Weights of a small masked image model: encoder layers 12.
Rows from block 11 of the encoder of a small masked image model, named by matrix and row number. Rows with one number belong to one neuron. Each number is 128 + 32 x the weight over its row's rms, rounded and kept within 0 to 255. All counts start at 0. Numbers have three digits each.
Before each neuron's rows are labels from the 100 images, of 14848, where the neuron reaches its highest value: "place" is the part of the image that holds the peak. Only what is clearly more common there than usual is listed. The data: regions of photos with short descriptions (Visual Genome). In brackets: how many of the 100, against the usual share in percent.
# fc1: MLP up (encoder.blocks.11.mlp.fc1.weight, 1024x256), inputs 86-171
# fc2: MLP down (encoder.blocks.11.mlp.fc2.weight, 256x1024, transposed), outputs 86-171

place: top left (32 vs 14.1)
fc1.320:128000128128128128128128128199128128120128130128128128128155128128128128128128128128128128128128128128128128128128128128128128128128128128128128128128128128128128128128128244211136128128128128128063128128145128128128128128128113128128155128128128128128128128
fc2.320:128128128128128128128105128114128001128123128128162128128128128075086128117143128128128128134128128128128233128128128128128128028128128128096128128153128128128128186128128171128128128128128128000128128128128128128128128134129128128128128128128128128128128128

place: top left (33 vs 14.1)
fc1.420:128128128128128204128128128128128128128115128132128128128128128128128128027046128128128128128128094128128128128128128128128128128226128128128128128128128128128128128128128128035128128128128128128128128128128128128128128064128251128199128128128181128128128128
fc2.420:128000128128128128128152128128128128128128050128088128128128128062255128000128128128128128128128128128128128128128128128128128145128128128128128128128128128128128128128128128128128128128128128128128197128128128128128128128128133128128128128071128128128128242

place: top right (33 vs 14.1)
fc1.144:128255128128128128128128128128128128128128128128128128052178128128128128128255170128128111128083128128128128128128128128128128128110128128128128128128128128128128128128128119128128128128128128124128128128128128128128128061209128128128128010128128128128128128
fc2.144:128128128128128139128128128128128246128128128128128128128128081128097128128128128128128128128128128128155128128128128128128128128255128128115128128128128128128128128110128128151128128128128128155128128128128128255128128128128128128083128128128128128128128128

place: top centre (25 vs 9.4)
fc1.201:128077109128128128128128128114128128128128128128128175128128071128128128228043128122128128128128128128128040128128128128128128128128128085140128128128128128128128128128128100128128128181128128062128128128128128128128128128128128182128128128128128128128128128
fc2.201:128128128128128128128128128128128255128128128128128128105128128128128128128128128128128128186128111128128128128128128128128128128128128128128128128128128128128065128128007128128128128128127128242128128128128128174128128128128128128128128128128128128128128128

place: centre (26 vs 6.2)
fc1.724:128128255128045128128128139128106128161128128128128128128128128128128128077255128128128128128128039128128128128089128128128131201128128128128128128128128163128128128128128128128128128183128128128084128128128128128128128128128218128128128128128128218128128200
fc2.724:203128127128128128128092128128128128211218128000128128128128128128128128182128128128128128091128128125128128128128128128128128128128128128128128128128128128128128128128128128090128128128128128128128128163128128128128157128128128154128128128128036128202106128

place: top centre (27 vs 9.4)
fc1.442:128128128128128128128128128128128128208128128128092128128128128128128128128128128128128128128128128128128128128128128128128128128128128128128114128252128128128128128128255128128128128128128128128128128128128128128128128128128128128128128128128128128128127128
fc2.442:128073128136128128128151128128128128128128139133146128128128243128128094000128128128128128128209128128128167000179128128128128128128128128128128128128128128128128128128185128128128158128128128128128128128128058128128010128128128128128137227128128119128128128

place: top centre (25 vs 9.4)
fc1.194:000128128128189128134128128128128128128128128199201128175128128139128128128172128193128128128128128128128128128128128128128128083128128128092128158125128128128128128128152128128128128128136128128177128128128128128128128128128128128121128176128128128128128128
fc2.194:128128128128128128128201128164128128128255128074128128230146085128128128128001128128128128128128128128128128128128128128128128202160128128128128128036128128128128128128128128128128128128184128128128128128128128128156117128128128128128128128128128128155128128

place: bottom right (36 vs 14.1)
fc1.482:128128128128128128000128128168128128128197128128128122128128128128128128128128105118128128128255128128128128128128124128128128078146128011128128128155128063128155128128128128128128128128128128128128099128128128128128128128128128182128128128128128128128128128
fc2.482:128128128183128128128255128149128128128128128128128197128128128213236000128128128128128128128128128141128128153128128128150128128128128128128128128128000128088128128128128128178128128128139128128128128128128128128128128128128128128128128128255128128223128128

place: bottom right (35 vs 14.1); bottom left (35 vs 14.1)
fc1.688:128128128109128128128128128128128128128128072128108128128128128128146128128128128128128128128128000128128128118128128128128128128128128143128128128128128128128128128229032128128128128128128128234237128128128128128128128128128128128128132128128128128128128128
fc2.688:128128128095128128128128128128128084105128128059128146128128128128128000128000128128128128054128110128128128128234128128169128128128128128098128128128117128208128128128172128128128101128128128128128128128128128128139128128128128128128128128047230128128128150

place: top centre (29 vs 9.4)
fc1.221:128153128128009128207128048128128128128082128128148128128128128128128128128000128128128128128128128128128128128128128128128128128128128128128128128037128128128128128166128224128128128128128128128128128128128128128128128128128255128128128128255090128128128224
fc2.221:128128128171138098128189193128128145128128197128128128128128128128128128128128128255128128128128128128128128128128141128128128128128089128128128128128128128128128128128128180128128128128128169128128138128128255128128128128128097128128128128128128128114170128

place: top right (49 vs 14.1)
fc1.448:128128220128128128128128128102128147128128128165138128139128128128128128128128128128128128128128128128128128128128128128128092128128128128128128128128128128139128128128128128128078128128128128128155128133128039128138046128128128128128128071128142128128128128
fc2.448:128124134128128128128128135128128128128097128128116058128128128128128128128128128128128128128128128128128255128128255128128128128128128128128128128128128128128128128128128128128128033128255128128128128128128128128128128128062128128128128128128128128128128128

place: bottom right (42 vs 14.1)
fc1.652:199128128091128128128144128128128128093128128128128083128128128128128146128128128128128109128128125157128255128128128128128128216128128128128128128128128128128126128128128128128128128128128128128128128128128128128128178005128128128128128000128128128128128154
fc2.652:128128128140128128128128128128128228128128128128128128128128255128128128128128128025128128128128128128128128128128128118128128128128128128128128128024128128128128128128128128128128128128128128128128128128128254128128128128192128128128128128128034128128149128

place: top left (37 vs 14.1)
fc1.156:128128128128128128128128128128035128128128128128128128128143128128128128128076128128128128128128128128128128128128128128128128128128128003128128128128128128128128128128071128128128128153128128128128128145128128128128000128128128128126128128128128128128088128
fc2.156:128128128000128072128128182128128097171128128255128128214128202128128000194128128128128128128128128128128128128128128128128128128128128128128128128128128128087128128100128128128128073128128128137128128128128212128128128128128074128128128128132128128128128128

place: centre (27 vs 6.2)
fc1.395:128128128128128164128128128128128128128128128128128128033128128128128128128128128128128128255085128128128128128128128128128128128128128128128128128136128103128154128128128018128128128128128128128126128128128128128128128128128128128128128128128128128128128192
fc2.395:128147042128128128128159128128128104128128189128233128128128128128128128128128128128128128128128128128128128128128128128128128116128113128075128128128128001128128128128128128193128128128128128188128128128128128128128128128128201128216128128128255128128128128

place: top centre (29 vs 9.4)
fc1.188:128061000047128128128128128128128128128074128046128128000130128220181128128128128128128128128128037128128128128128128128128128128128128160128128128128128211128128128128158111128128128128128128128128128128128128128128128128128128128128128128157094107128128128
fc2.188:255159128150128128128204128128128128199202128044128128128128128128128128128128128128128128092128128128128128128128128128128128128128128128128128128128128128035128128128128128128128128128128128128128090128128128128128128128128128128128128128128128128128128128

place: bottom right (34 vs 14.1); bottom left (34 vs 14.1)
fc1.607:128128128128127128128128128128128128101128116128131128129128128128128128128128128128128128128128128128061128128128128128128128128128128128128128128128128128128128128128212116128128128128128128131255128128128128128128128128128128150128128128128128128128128068
fc2.607:098128092128128128128112128082128128128128029128128128128128128128128128128128128128128128098120060088128003128128128128128128128128227128128128128128128128128145128128114128161128128128128128128128128122128128028128128128128128128128128128119128128173128128

place: top centre (34 vs 9.4)
fc1.399:128128128128128128106128000128128128123128128128128128128128128128170128159128128128128128128128128128128128128128128128128128128128128128128128134128194128128128128128128128128128128128128049128128128128128128172128067128128128167128128128128128128128144255
fc2.399:128128000109128128138128162128128128128128128150128128128128128128128128128131128190128128032128128128128188000128128128128128255128128128085128128128128128108128128079128128182128128128237128128128113128130128128128235128128128128128128128128128128128251128