{
  "model": "masked image model",
  "dataset": "regions of photos with short descriptions (Visual Genome)",
  "train_examples": 101725,
  "image_size": 32,
  "crop_scale_min": 1,
  "horizontal_flip": true,
  "method": "mae",
  "mask_ratio": 0.75,
  "loss": "mse",
  "encoder_arch": "vit",
  "encoder_norm": "layernorm",
  "encoder_norm_position": "pre",
  "encoder_activation": "gelu",
  "encoder_mlp_ratio": 4,
  "encoder_head_dim": 32,
  "encoder_fused_qkv": true,
  "encoder_bias": "qkv",
  "encoder_qk_norm": false,
  "encoder_parallel_block": false,
  "encoder_dropout": 0.1,
  "encoder_inner_norm": false,
  "encoder_drop_path": 0.05,
  "encoder_patch_size": [4, 4],
  "encoder_layers": 12,
  "encoder_width": 256,
  "encoder_positions": "learned",
  "decoder_width": 128,
  "norm_pix_loss": true,
  "decoder_layers": 4,
  "init": "lecun_normal",
  "residual_init": "scaled_by_depth",
  "optimizer": "adamw",
  "learning_rate": 0.0017,
  "beta1": 0.9,
  "beta2": 0.99,
  "eps": 1e-10,
  "ema_decay": 0.999,
  "magnitude_pruning": 0.7,
  "max_steps": 10000,
  "batch_size": 512,
  "epochs": 50.3,
  "lr_schedule": "step",
  "warmup_steps": 300,
  "weight_decay": 0.3
}
Rows from block 3 of the encoder of a small masked image model, named by matrix and row number. Rows with one number belong to one neuron. Each number is 500 + 50 x the weight over its row's rms, rounded and kept within 0 to 999. All counts start at 0. Numbers have three digits each. After the name is the row's rms in percent of the matrix's.
Before each neuron's rows are labels from the 100 images, of 14848, where the neuron reaches its highest value: "peak at" is the part of the image that holds the peak. Only what is clearly more common there than usual is listed. The data: regions of photos with short descriptions (Visual Genome).
# fc1: MLP up (encoder.blocks.3.mlp.fc1.weight, 1024x256), inputs 86-171
# fc2: MLP down (encoder.blocks.3.mlp.fc2.weight, 256x1024, transposed), outputs 86-171

peak at: bottom centre
fc1.600 030:500500500500500500500500500757859500500500500500500500500500500500500500500500500500500500500500500500500500500500500500500500500500500500500500500500500500500500500500500500500500500500500500500500500500500500500500500500500641500500500500500500500500500500
fc2.600 027:500500500500500500401886500500500500500500500500500500500500258500500186500500500500500500500500500500500500538500500500451500500500500500500500500500500500500500500500500500500500500500500500500500500500500361500500500500500500500500500500345500500500500500

peak at: top right
fc1.326 117:500500475607522500500540500423536500500500679500500629500500500492500478500500413500500500461448500500611500500430500553500500540395546500500588500500452500500500500507500552500500500451558405500555449604432500500500500500500500461500569500500500500410500500
fc2.326 112:433500500500500500500558500500500500303500561433624500609500500500500472382439447500500500500500500500601595500500500593500393514500563500500530533557500516500500535500500500405612500500500521441377517500500661440550500445500412500500444500500500524617500500

peak at: top left
fc1.178 097:500500500354500593500578500388612552500500500500547500500606500500500407500500435444500500450500500500500500500500571500459357552467439500512563500463500500614470560500500500500500548599500500404500330500500500500500500397500518500500443500565500403500500500
fc2.178 091:500500463500500500500517359500473564500500617500500500489500500500500505500500500500500500500500588514404624500500500404500500500500534500500402500387500500500500500500568500500526500486500500500500494500500500378500500673500500611500382526500500500500500500

peak at: bottom right
fc1.306 044:500500500500500500500500500500500291500500500500500500500500500500500500500500500500500500500500500500500500500500500500500500500500500500500500500500500500643500644488500500424500500500500500500500500500500500500500500631500565500500500500500500500500500500
fc2.306 029:500500500500500500500830500500500500500500500500500500500500500500500177500500500500500500500500500500500500500500500500500500500500500500500500500500500500500500500500500500500500500500500500500500500500500500500500500500500500500500500500500500500500500500

peak at: bottom right
fc1.41 104:500411468500500500500500500500500500500500500500500500434476500500573500500500500500500500500409461500500564473438527500500500500551596500500426500500500495444597500500379410413516500500585436606433565500424588500500500500500500560500293500337508487500693573
fc2.41 114:423500500471562500500500500500378500419500571443500546500425500477500500500500439500500500500500424433500500500447500671500500500500376500500500500500500446500470560500500527500531579500434430500500529500465500365538500530430472422500587616576478581342500500

peak at: top right
fc1.150 111:244500560541500500544500594517500500500370563500535500500500500500561492469500500636500500482616439500500451500386500500500513500500612500500567500500561500500500500500500500500460604500417500517500500500461500469503500500500500500500500551524672600500500500
fc2.150 103:500500633500500379567500435500429577336500500500500500500500500500500424388500500572500500583492500500452500363500500526500394500500496500500500500500542553500487500605500537500487620500500530436500442500500500500500500500435500500500500599500369500500500500

peak at: bottom left
fc1.122 009:500500500500500500500500500500500500500500500500500500500500500500500500500500500500500500500500500500500500500500500500500500500500500500500500500500500500500500500500500500500500500500500500500500500500500500500500500500500500500500500500500500500500500500
fc2.122 023:500500500500500500500500500500500500500500500500500500500500500500500500500500500500500500500500500500500500500500500500500500500500500500500500500500422500500500500500500500500500500500500500500500500500500500500500500500920500500500500500500500500500500500

peak at: bottom left
fc1.463 109:592500428500463500555547520425534421687500528500500432616500685449500473436500500434500500500534500533500500500500500500533500500500440500500500500561626555500500547500472461482500500500521500550542414500500478538418500545500500553437455500632552500417500500
fc2.463 118:537478443500462566500548500442500562500579393454435556472500428435527445438538500433500515500500500543577500500424500574457500396500500541582485500405547432440500500560409500500500431500545431542500606500419500500500607456500557500500396500446541502500578500

peak at: top left
fc1.639 102:596534395445500409500500500437500500500341500451548572540500500500500466500548500500500500500500500446500473500500500500500433553360388500500500500613637500500431526500500500545500500500456528500455465500534500330500566467632500500500500500579500500500436585
fc2.639 105:508500500500500640500500500623500500461500418500388500370500500504500423500500500500500534593500500500500468489500458476559500500500651432500429500409500375493500500395500500515466454500500405500595500500500488609500500500477530500399500450500500500500500500

peak at: top right; top left
fc1.419 123:610500500500500500500532500567534500520500556500500500422470607500500455500444500500439500415583500500500500500500538405519576500500500500517500425500500500500500604551414500500461500599583500500433500500500500500500500500478500500566500661390500500610613500
fc2.419 095:500500500500500500437597500500567500500486565500500500500500384553664450500500500500638546500500460417500588538507500526399500500601500587500421441461500500687652500500500541477500423500500500500341500612500500543522597500500537500500500500500417500575540506

peak at: bottom right
fc1.739 105:500500500374500608500500544558647349500500511500500376500500577500500500500650556500500500500500528613500419500500500500500500604579509500500438500451500500500385500401500500500500500500492500390500500500500500413444500569410526500500540569500500500500500500
fc2.739 099:500500500500500487611558500500442500327500500610500609500500516500500444662500500500500500548547500500500500500606409436442422500500506500500500500407500500662511437500583500533500500500500500500500314474500576419520455500500500500453500366500500500633500500

peak at: bottom centre
fc1.355 119:500500500402500582500541500500548500500500500500500389457578500500530460500533500500574500390415500485500500500545500500500660500568500500514307500467500500463500500500452500500576396500500468479500468545428472500500500500476500524500500500401500517500554583
fc2.355 118:249526500500500408560500500500432295500500500413588500500500500358500500683500500500500500620535500538451500500603500471409461527500512500500562500500546500576500475519608573500500482445500493500409500500531535500500500500551500500500450500500500500500537500

peak at: bottom right
fc1.193 100:500500500500500469500500476500599500500500500500500485500442500500500500500500545514500500475500527500500500410490500500500500500500572500500500500500453500500500500500500500500562473500573460422500500500500500500500500500500500593500544500362500500544529600
fc2.193 098:500500445509500500485566636500500500500500522577500556663477396373467435500500500480495530500383451539543500500500368500487378511587500500558500500473500500500338413369555500500500590500500437602500500500465500500500500500309500500536468500500500500500500500

peak at: bottom left
fc1.611 116:550605575500500424585500436620652479531365473500594402594500500560542500447500549500479525500459521587486500422481476549500500466575500439500413500500500500500553472430421467457446474500583500589500500555500500387500519500500437500429620500395500500500472500
fc2.611 141:397589411500500500500468486500500500500630575500500500500500500382500548500500500448500500474530500500500500609500504500500595446500370580500609500559591500537500500480645500500500508500438448520500500500515500549500500588534581500500381500539500500500500423

peak at: middle right
fc1.541 036:500500500500500500500500500500500500500500500500500500500500500500500500500500500500500500500500500500500500500500500500500500500500500500500500500500500500500500500500500500500500500500500500500500500500500500500500500500500500500500500500500500500500500500
fc2.541 021:500500500500500500500999500500500500500500500500500500500500500500500000500500500500500500500500667500500500500500500500500500500500500500500500500500500500500500500500500500500500500500500500500500500500500500500500500500500500500500500500500500500500500500

peak at: middle left
fc1.539 110:377461441500472436463522500593548405460500607500500500500500500500535486500500500483500500518500500500612320562437635500652500500500500500524434500500500500588500557500500500424500500500500500634428500500442500401500500606500407500500398500471500500422500500
fc2.539 119:572617500500500500402500500457500500500646500427501500387500469500500577510500500500500500500500500500500500530570579439500431500500496500572551500366430500389467500549500500500500500500500500488554500500491500500665455580500557402500500500500500500473702398

peak at: bottom centre
fc1.3 107:500332437440467500500540500500500342515500638529500500500500637500500461404418500500500500455500500500444500470500630621550500500500500500500500475555575500583500555475458500500500480500500500500500608500500423500484500620539500530500500500454500482500500500
fc2.3 084:500500500500500500500646335500500446500500644596500553500500500532500401500500500500500500500500549500500500500500500579500500500500431597500500500729653500597500500500500500500500630500457500500309495500552500500455500500440500558500500500464500500500500500

peak at: bottom centre
fc1.211 104:631383500492500398500500460500551500500347564466628500500454500500555500500500546500500500405407500402500500500500500500500500500500500500500500500603500500500533500500366500500519500537608500400545500500463500500500500500500500500500607500500384550599594500
fc2.211 120:500500500601500425408516633548426500500530500500500500568479500353500500500500500424500500550500500500500347478500422500500500525500426551500499554500500500425376442500500405500611498500500500562500500500451500508500407500500500469510503447451457609517500500

peak at: bottom right; bottom left
fc1.603 116:500500500500542500500500492500470500500568500500500449500422500539541467426500500357537500448453500500500412500459500500623500500500451500500500500500500500500500598500250379429500500500526431500500579500500500500500500559500500557525415447431500546500665500
fc2.603 137:500443500500529500500410500471413684500500497500500500500518500500472610522500500699500453500500500450555590500500572500500500547334554500500509500500500510501485500576582584590453553500500543500567500500500500500522552500500500476543615500500474539393487500

peak at: top left
fc1.162 118:537500500500500575500523549500500500512500500500587460432458500500631467468628500500534500500500500595500325534500500500500500500500363500500500500500594500500467545500361443473589500500474500383500500500500400500402500500491470500488500500537677500500609500
fc2.162 112:568561582500500500380571596500500500625500500673500429500500500500500482572500500543500500500500500500500500500490432500500485468568500500452500500500477500500458500500500500500586500500500420411514500537500471500500292500444545500500500500500500500500500500

peak at: bottom right
fc1.436 109:500500423500439415500500500500500500572500500627595500465500500563500500500500437466500500500500500543525403500347572520500500586500421500512486421500500500500500500500500397482500500500500500534500500500406447385500500542500500500421500598500596500500539635
fc2.436 105:463425430500500500500571578500500500445588500500500567500500500535500408572500462500500500534500390500500500417500500500429407500500500527575500540500500652500500421397500406500526500500549500610612385500413603500388500449500500505444500500500524500478498500

peak at: top left
fc1.624 122:500605500500500500569577369500581500500500500500651582500487426500550412464500500492500500500500371500569500500440500459500500406500500500566500500500500460618475523612434500500500536500500500500500359500500603516500531572500581500500413500550479500417534500
fc2.624 107:520481500500500500500500500500438531500500500500500494483549425500500500500500500500500500500500500523579500500635500468500676500500627500500462500558406500500500500541500548500484500500500581543581402500500500500571500500466500406500553500634302500407500500

peak at: bottom right
fc1.498 098:500500486441500500500500500500556481500500500552361500500500500560500500500500500497500500500500500586500500500500484433500500500565546428507407500557500500500438500500500500414500500500500500500500515500500491422500500500500461500554500605500505500500430401
fc2.498 119:549642574500500430500500500611500500500562500683569546500500500500500554500500500500500500500500586620484500571500500475500500500500500500565590500482460475579500500500571481500500427500474500422500441500500534412525390500500500500480500500500419442500500500

peak at: centre
fc1.675 107:500500500357500500500531538564575408570500500521500500500500500580500459467500500500500397471500500546500500500500500500500601500500500500500414500500506500664500500410500411500500364592500500500412587500500500473503500500500585550500500500500500500500596500
fc2.675 081:500500500500500500500656371500500500555500612500500500500500500545500315500500500500500500402500500500500500500534558500500500500500500500500500500590517500500500500500500500500500620500579500500462500500500500500403500502500500609500414461500500500572500500

peak at: top right
fc1.683 115:500500500500444555500549342500581500527621500500606500465500500500614427500500434500500500500500356500500467500500567399500673388500625500577526443500500500500500588546410500433584500572500500500500396500456500541469500500500429500500347500500500424500500500
fc2.683 110:387500500500500593388521500557500500500519500500500500500500362500500500500590500500500500500500476500500500500550420500500606500500500500580517500500500344500500500500466500500575411507500500410574500500500500629500579500500500500500500500615500500453381500

peak at: top left; bottom left
fc1.99 111:503343400611500500500500500543552500500611608500543500567407378500500500500500500432484500500500500410536500500500500421596391500621500500500403500537500390500376482500500500465500500422664455500487500457500500366500500573496500500500446500500500429500500441
fc2.99 127:500564604306500500500500500463438334500500377500411500465500500439500492494500462500510500500500562500500543527492500503404500500500500500500616500374500500558577500500538500500500500500394500500500573541575500514533500500500535500500575583500500500620500500

peak at: middle left
fc1.4 106:500443362500500390500547500500500500500500741500500500500500500500500449500500500500500500500610500552442500500416500500615500558500500500466426500500500500500500542568503500500491500430590500500380500500523585401500500590500500500500544591500500448500500500
fc2.4 105:500438500500500350500500436443420500500500586500500586500500500405500561500500500570500500500449733500330500500500567500540500500448521500478500500500628521382500500562535424606536408500500500664500500500500500445500526500610500401511500500500500437379500417

peak at: bottom centre
fc1.475 103:500500500500596616500500466536598500500500500500500432500412500500604500500500500500500500419441500500534442323460451500500477500545500500593462500500500451500500482500395429385583500500575499392500500500451500500500544500500441500459500500389489500500500500
fc2.475 128:500500500500486500500500500500541476425548500500547500517472395324500502500500500483534500604500500500500530500500494437516500467566534553511500537500410388500408461500617525500538607500453413562500584500427500500550574561525500435503470500477459493500435500

peak at: bottom left
fc1.708 085:500500500500448447500500347595500500500500551500643500500500562500500500500392454500500500500500500470500500440500500500500500500500500500500433500500500500500500500500421500500500500500556381500375513500500500500500353519586500500480500500354500500457500500
fc2.708 064:500500500500500485500817500500500500584500502500449500500500500513500279500500500624500500417500500500500500500500500500495500500321405500500500500300500500500500485609500500500500500500500500500500662500500500500500500500500500500500500500500500500668720500

peak at: bottom right
fc1.137 120:500500475500500500554554554500604399500500465500500445551458500570481441427500500378500500500498500550592500371500500500500500500500581500500500424557500500500500500500398500500500500500562500500500401500507563537407500500515427597594394500500597449500567585
fc2.137 133:500500500500500500474500606583464514500500433448319492421500478540500480534451525590500500470431500504465500500564555449500500555500522481500436500500452388532537500500445461500489464500550500533500549500481403500539500500366500422500499500500500500500500500

peak at: top right
fc1.627 134:500500500447438523500555500500500500500416559500500500500500500500573456500500500588500599536500500500500500391500576500500428500438500406500552331516500451500553500500500609500500458680500500500500500500500500500377400500500500500500500500592500453500500581
fc2.627 135:487560577557547500500500500576500601594500500583500455500443520500372500644500500409500435399484500433500500493500500452544500500582500533527500500500500500486400483462500399642403500461535500500580604482500500461500500500500500500609547500411500562500500470

peak at: top left
fc1.432 122:500601500581500454500548500600569500500458541500605500631538449500472500390500575500490500450539460643549500500500500421568500449500500500500500500500500500500500500445500500500500500553500563500549422500500551511500500500500500500442500500500452471500500471
fc2.432 134:517500429500481598500409608500399448500579500500379500500536618464455609578500500411468474531500500434478500613570569500522587500477402500434500448500500500500500500500553500500459500500500500500569528500498500571500465479500500500474556500500622500500463500

peak at: bottom centre
fc1.508 135:500500500412500500500526587500549500595500537500601500500500500527555467500500500432500500500500500406467402500500500426569500549486401500440500500671643408500500574500392429440575477612500500500531500500524490500427500551500542500548500500500579524500567500
fc2.508 143:478430559500500384576504586448500515500387500406500404500542500433500500500500500638437500560460500500587559500500500443464625500531560500481322429500471500500500500500500513620409435495546643492500425500500500548569500500500500500549566500422486500535487325

peak at: centre
fc1.618 119:500579519397500500500537587567547394631500500500500500442500648543586455508500481500500500450500500500500477500530609588500500500500458500476480500500582438500500600500500500384500500500500500500500617500500412390419500500500521597500500500500537516591500614
fc2.618 089:500500500500500500500592500500500500500500627500489393459500500522500381500500500440419500436500500500361500500500520454500534500590500500500500500592445500500500500500500500500500667500613500433480500429500500500500500596500500551500423500500500500500631646

peak at: top left
fc1.681 109:500535336500500500500500384500511531500500571500500533500575579500500500500500597500500543500500458549500428438417459500521425432500500428500500500500500546500568500500534500422500500455500500500500353573500428500500672509500443500390500500445500437500500469
fc2.681 111:572500483500500500500500572539500500500472532621500583622500570500500500572414500500500500500500438506500610500584500500496459562500500500500522500500440553500500500459522571500374500500361566611598456500500425500500574500595500444500500492546500500567450500

peak at: bottom left
fc1.120 113:500420448446544394631581444500529354500499500500500500500589561500420450500459500500500500500562500437500500412500500500500500540439500362500500500604500500500500500500500561559500537434571500500405500500605500500433500441500434539500500500546500416467500500
fc2.120 124:500420500466500500500562500587500573500500417500608377500448500471500417500500500500500500514415500500500500500500500465500500422596565500538461500428500550486552500472522443383498371500500500542500500501500666500500500500500548555500500499335398500524500469

peak at: top centre
fc1.728 101:500500500500500441500500636500500448500500500393500500500429500500564500500524500500500500500500500481500500500500500500464661500500500500500500500572500406500440523500500583414500615500500500274500500500500372500466542521500500500485577500596500539500500500
fc2.728 110:500500500500500461446500500636500574500403480500500500525435500500500500500581500500501500500530554500500357550500453500453354500500403500453560500500500500500430500445403414500566609500445500573500543500500500472500447500395544500415509500607527500532621500

peak at: bottom centre
fc1.459 122:500500500500546500500519500555532500500591500626500500500500500500500465472500569500500500453500513500401500353500500462616500500500500441566440500379500500500500500500375559500500500421580500393345500500608500490500500500500548500500500500401500295500572500
fc2.459 112:370500500409500500500537558500573471421527442500391500491500500500500384435500500352500523500500500500574500500500500617500335500600500500500500500500500500500500500376370545500486561500500500534500500500500425410500500500500500500359437500451500500500500653

peak at: top centre
fc1.342 131:500421405411500500500552500500500500578528500500481595449454597500439453565500500500500500500567500500545500356551618500500500500500566500500500500500464473500500529500500500529500500473577574646548500396540425582399500462500456518481500500500535403583575530
fc2.342 148:500479550475470501590500500479429576574450572500559500669500459393500428567443500500500500437500505500434621438500514471548500512500504500424500460509500500500390500500540538500452539519458450525589390500500561434500500500605451408393500522583430596516500500

peak at: top left
fc1.209 134:524554500500500458471518372533601500500500500500661448445500500526612445423500500500520500500461538552500500443500500578500579557500500438500422500573449500500560500581500500439581500500460424338458438516442500383500500500593500500580468500526500500500500526
fc2.209 126:500500500500500387500560429448487560500500500374563500500546391571505500500500500536500500446528500500466500440500500648474416610500500500500500500500359500500500500547500577567500500500402466502487448500447578462500580500500500426500448500500500500408500500

peak at: bottom centre
fc1.189 016:500500500500500500500500500500500500500500500500500500500500035500500500500500500500500500500500500500500500500500500500500500500500500500500500500500500500500500500500500500500500500500500500500500500500500500500500500500500500500500500500500500500500500500
fc2.189 014:500500500500500500500500500500500500500500500500500500500500500500500709500500500500500500500500500500500500500500500500500500500500500500500500500500500500500500500500500500500500500500500500500500500500500500500500500500500500500500500500500500500500500500

peak at: top right; top left
fc1.36 115:468500500668397500443532500500500500500361561500500500500500500639500449338500424500500500572530502500500383500500500500500500397500500500500542392510500500500500551441422500500537500504430500559500369500500500500485376500500500406475500500562500500323500522
fc2.36 115:500500595500500500500569476624500500500479500556500500598500319500560413500500500500500500558589483500527500436500372500500500343500544558500628500426500545500467500500500500500500500500500500500500431500500500543500500472500565434500500500500301500500489597

peak at: top left
fc1.103 125:607647550600571460500500500577500559624622500521500500574465500500500476445500548500500500500392500470500500395458500500500448500449402500533500500500500466500450584449500500500500528500500500500500500437500500524500661500500592543552656431500500500621500500
fc2.103 105:500500558500411597464500417590598509500500420603547431500436495500437465500629500500500500584520500500500575500500475500500500341705500500500500500460500500500500500434601500500423500500530510421500500430500711500500340468500500500457500484500500500500500500

peak at: top right; top centre
fc1.706 121:520450444540420500500584500538539500542516500473500500500500500500552399542500430500500500500500378500500448500500557409519561400500500500500463500500500500500598647500450471500500500563485500500500510500414415448500500478500500500569447500500500500500479515
fc2.706 096:500605435500500554500653393500500500500527500581402579500500441461651404391500500439500500419500500554500500500500480500500500439500500503500396500433552500500500569500500500500500500500500500500500500500500419500409500500362500500500500556500500375500500461

peak at: bottom centre
fc1.14 120:500406500321500500500500559599500500500547500518531557518500609500424475500500535428500500558500500500500572428500500593536500500500500500500500500590500500500500500479500500500500581500571580492500500500500500500418500527500419698500450500500500313556537500
fc2.14 145:535546539500500528487481500383601500550333500609469435562500500500433534500500500353500509500472552528500431501500494500392500616583589560500500500444500500531500476520500449563500471500500595500557500589500457500500500392432500500500554414500617547500500500

peak at: bottom centre
fc1.229 114:500500433500500674500528500598595500500430500500500649500500500500620460360500500498500500500599500554500474500500500581500500408500426500577500500500551500530570500500469500500500388595500500500500541500500422413500500434451500468459500554500448248500544500
fc2.229 105:500500500361500621610543500500500500500422500500500500500500500500500439500500500585500500500545500403571500597634500500500500488580500567500561500369414500500500500500500492465500570500472500500500399500500446500500539500500500423454500500500500548500500500

peak at: bottom centre
fc1.447 106:500500491500500564420500500559592500500500500586500453500524500574595453415500500500500500500500500500447500449500500500497516434500500500521500500594500500500500567398351439500603500500500445500532425500500357500382588500500500500500500437500500442547589455
fc2.447 113:500500500455500545371500500555500500500500500500500484463500438500371443659500582500500500542535470427500525333593500500500500500570598500500500518419449500481500500457500500398500591448500500431537500552500500550500386500500570421500529500500500474500500578

peak at: top left; top right
fc1.213 142:500500500515500500500560500610626500561599549484500500500500500500500448399500525500555500488500500529500500465455500500573500451500539418377424414500500500500571532500406500452552500500531500474404500555500500407473500523500546500500500500500500452543648489
fc2.213 120:500402500500500456564500500500390550533546500500540406500500518393495522592543518500608500500327500442553568524570500500500500454500596582409500500500500444500514500500597500443521500434591500531619500500500500500500500500500500500500500500500403500500500500

peak at: top left
fc1.674 119:500430500500454611500509500500500545566500539500500519500500500500500486500500500500477393479500373500545500558500500500575461462500500542500500500500500586579500500567500435433580600500500500500520500500500349537500625574588500451500447500500478500535548500
fc2.674 092:500410500500500540500500500500442500464500500368500500422500500500591439400500500529500556500500500500372500500595355414472339500361500466516468499500524500500500440500512500425500500494500500500500500500500500668500500492413508500500543500512500500500500551

peak at: top right
fc1.90 109:396576598500500396500549500655500500500500557500612500524500500500500462370500500500500500422597500500500500475500597526500500557436500500500597480502408500541561500500445500500500500548500557500500478500500500297500500500500500511581539500500428500500500500
fc2.90 103:500500500500500579526568500630500500493446395500557567404500500417500442500500576500500500614416474500562476500500386500508468500500500508566500500473629506500500360462500500562528541500519503550500578500500500643500500500500500500514383500566500441500500491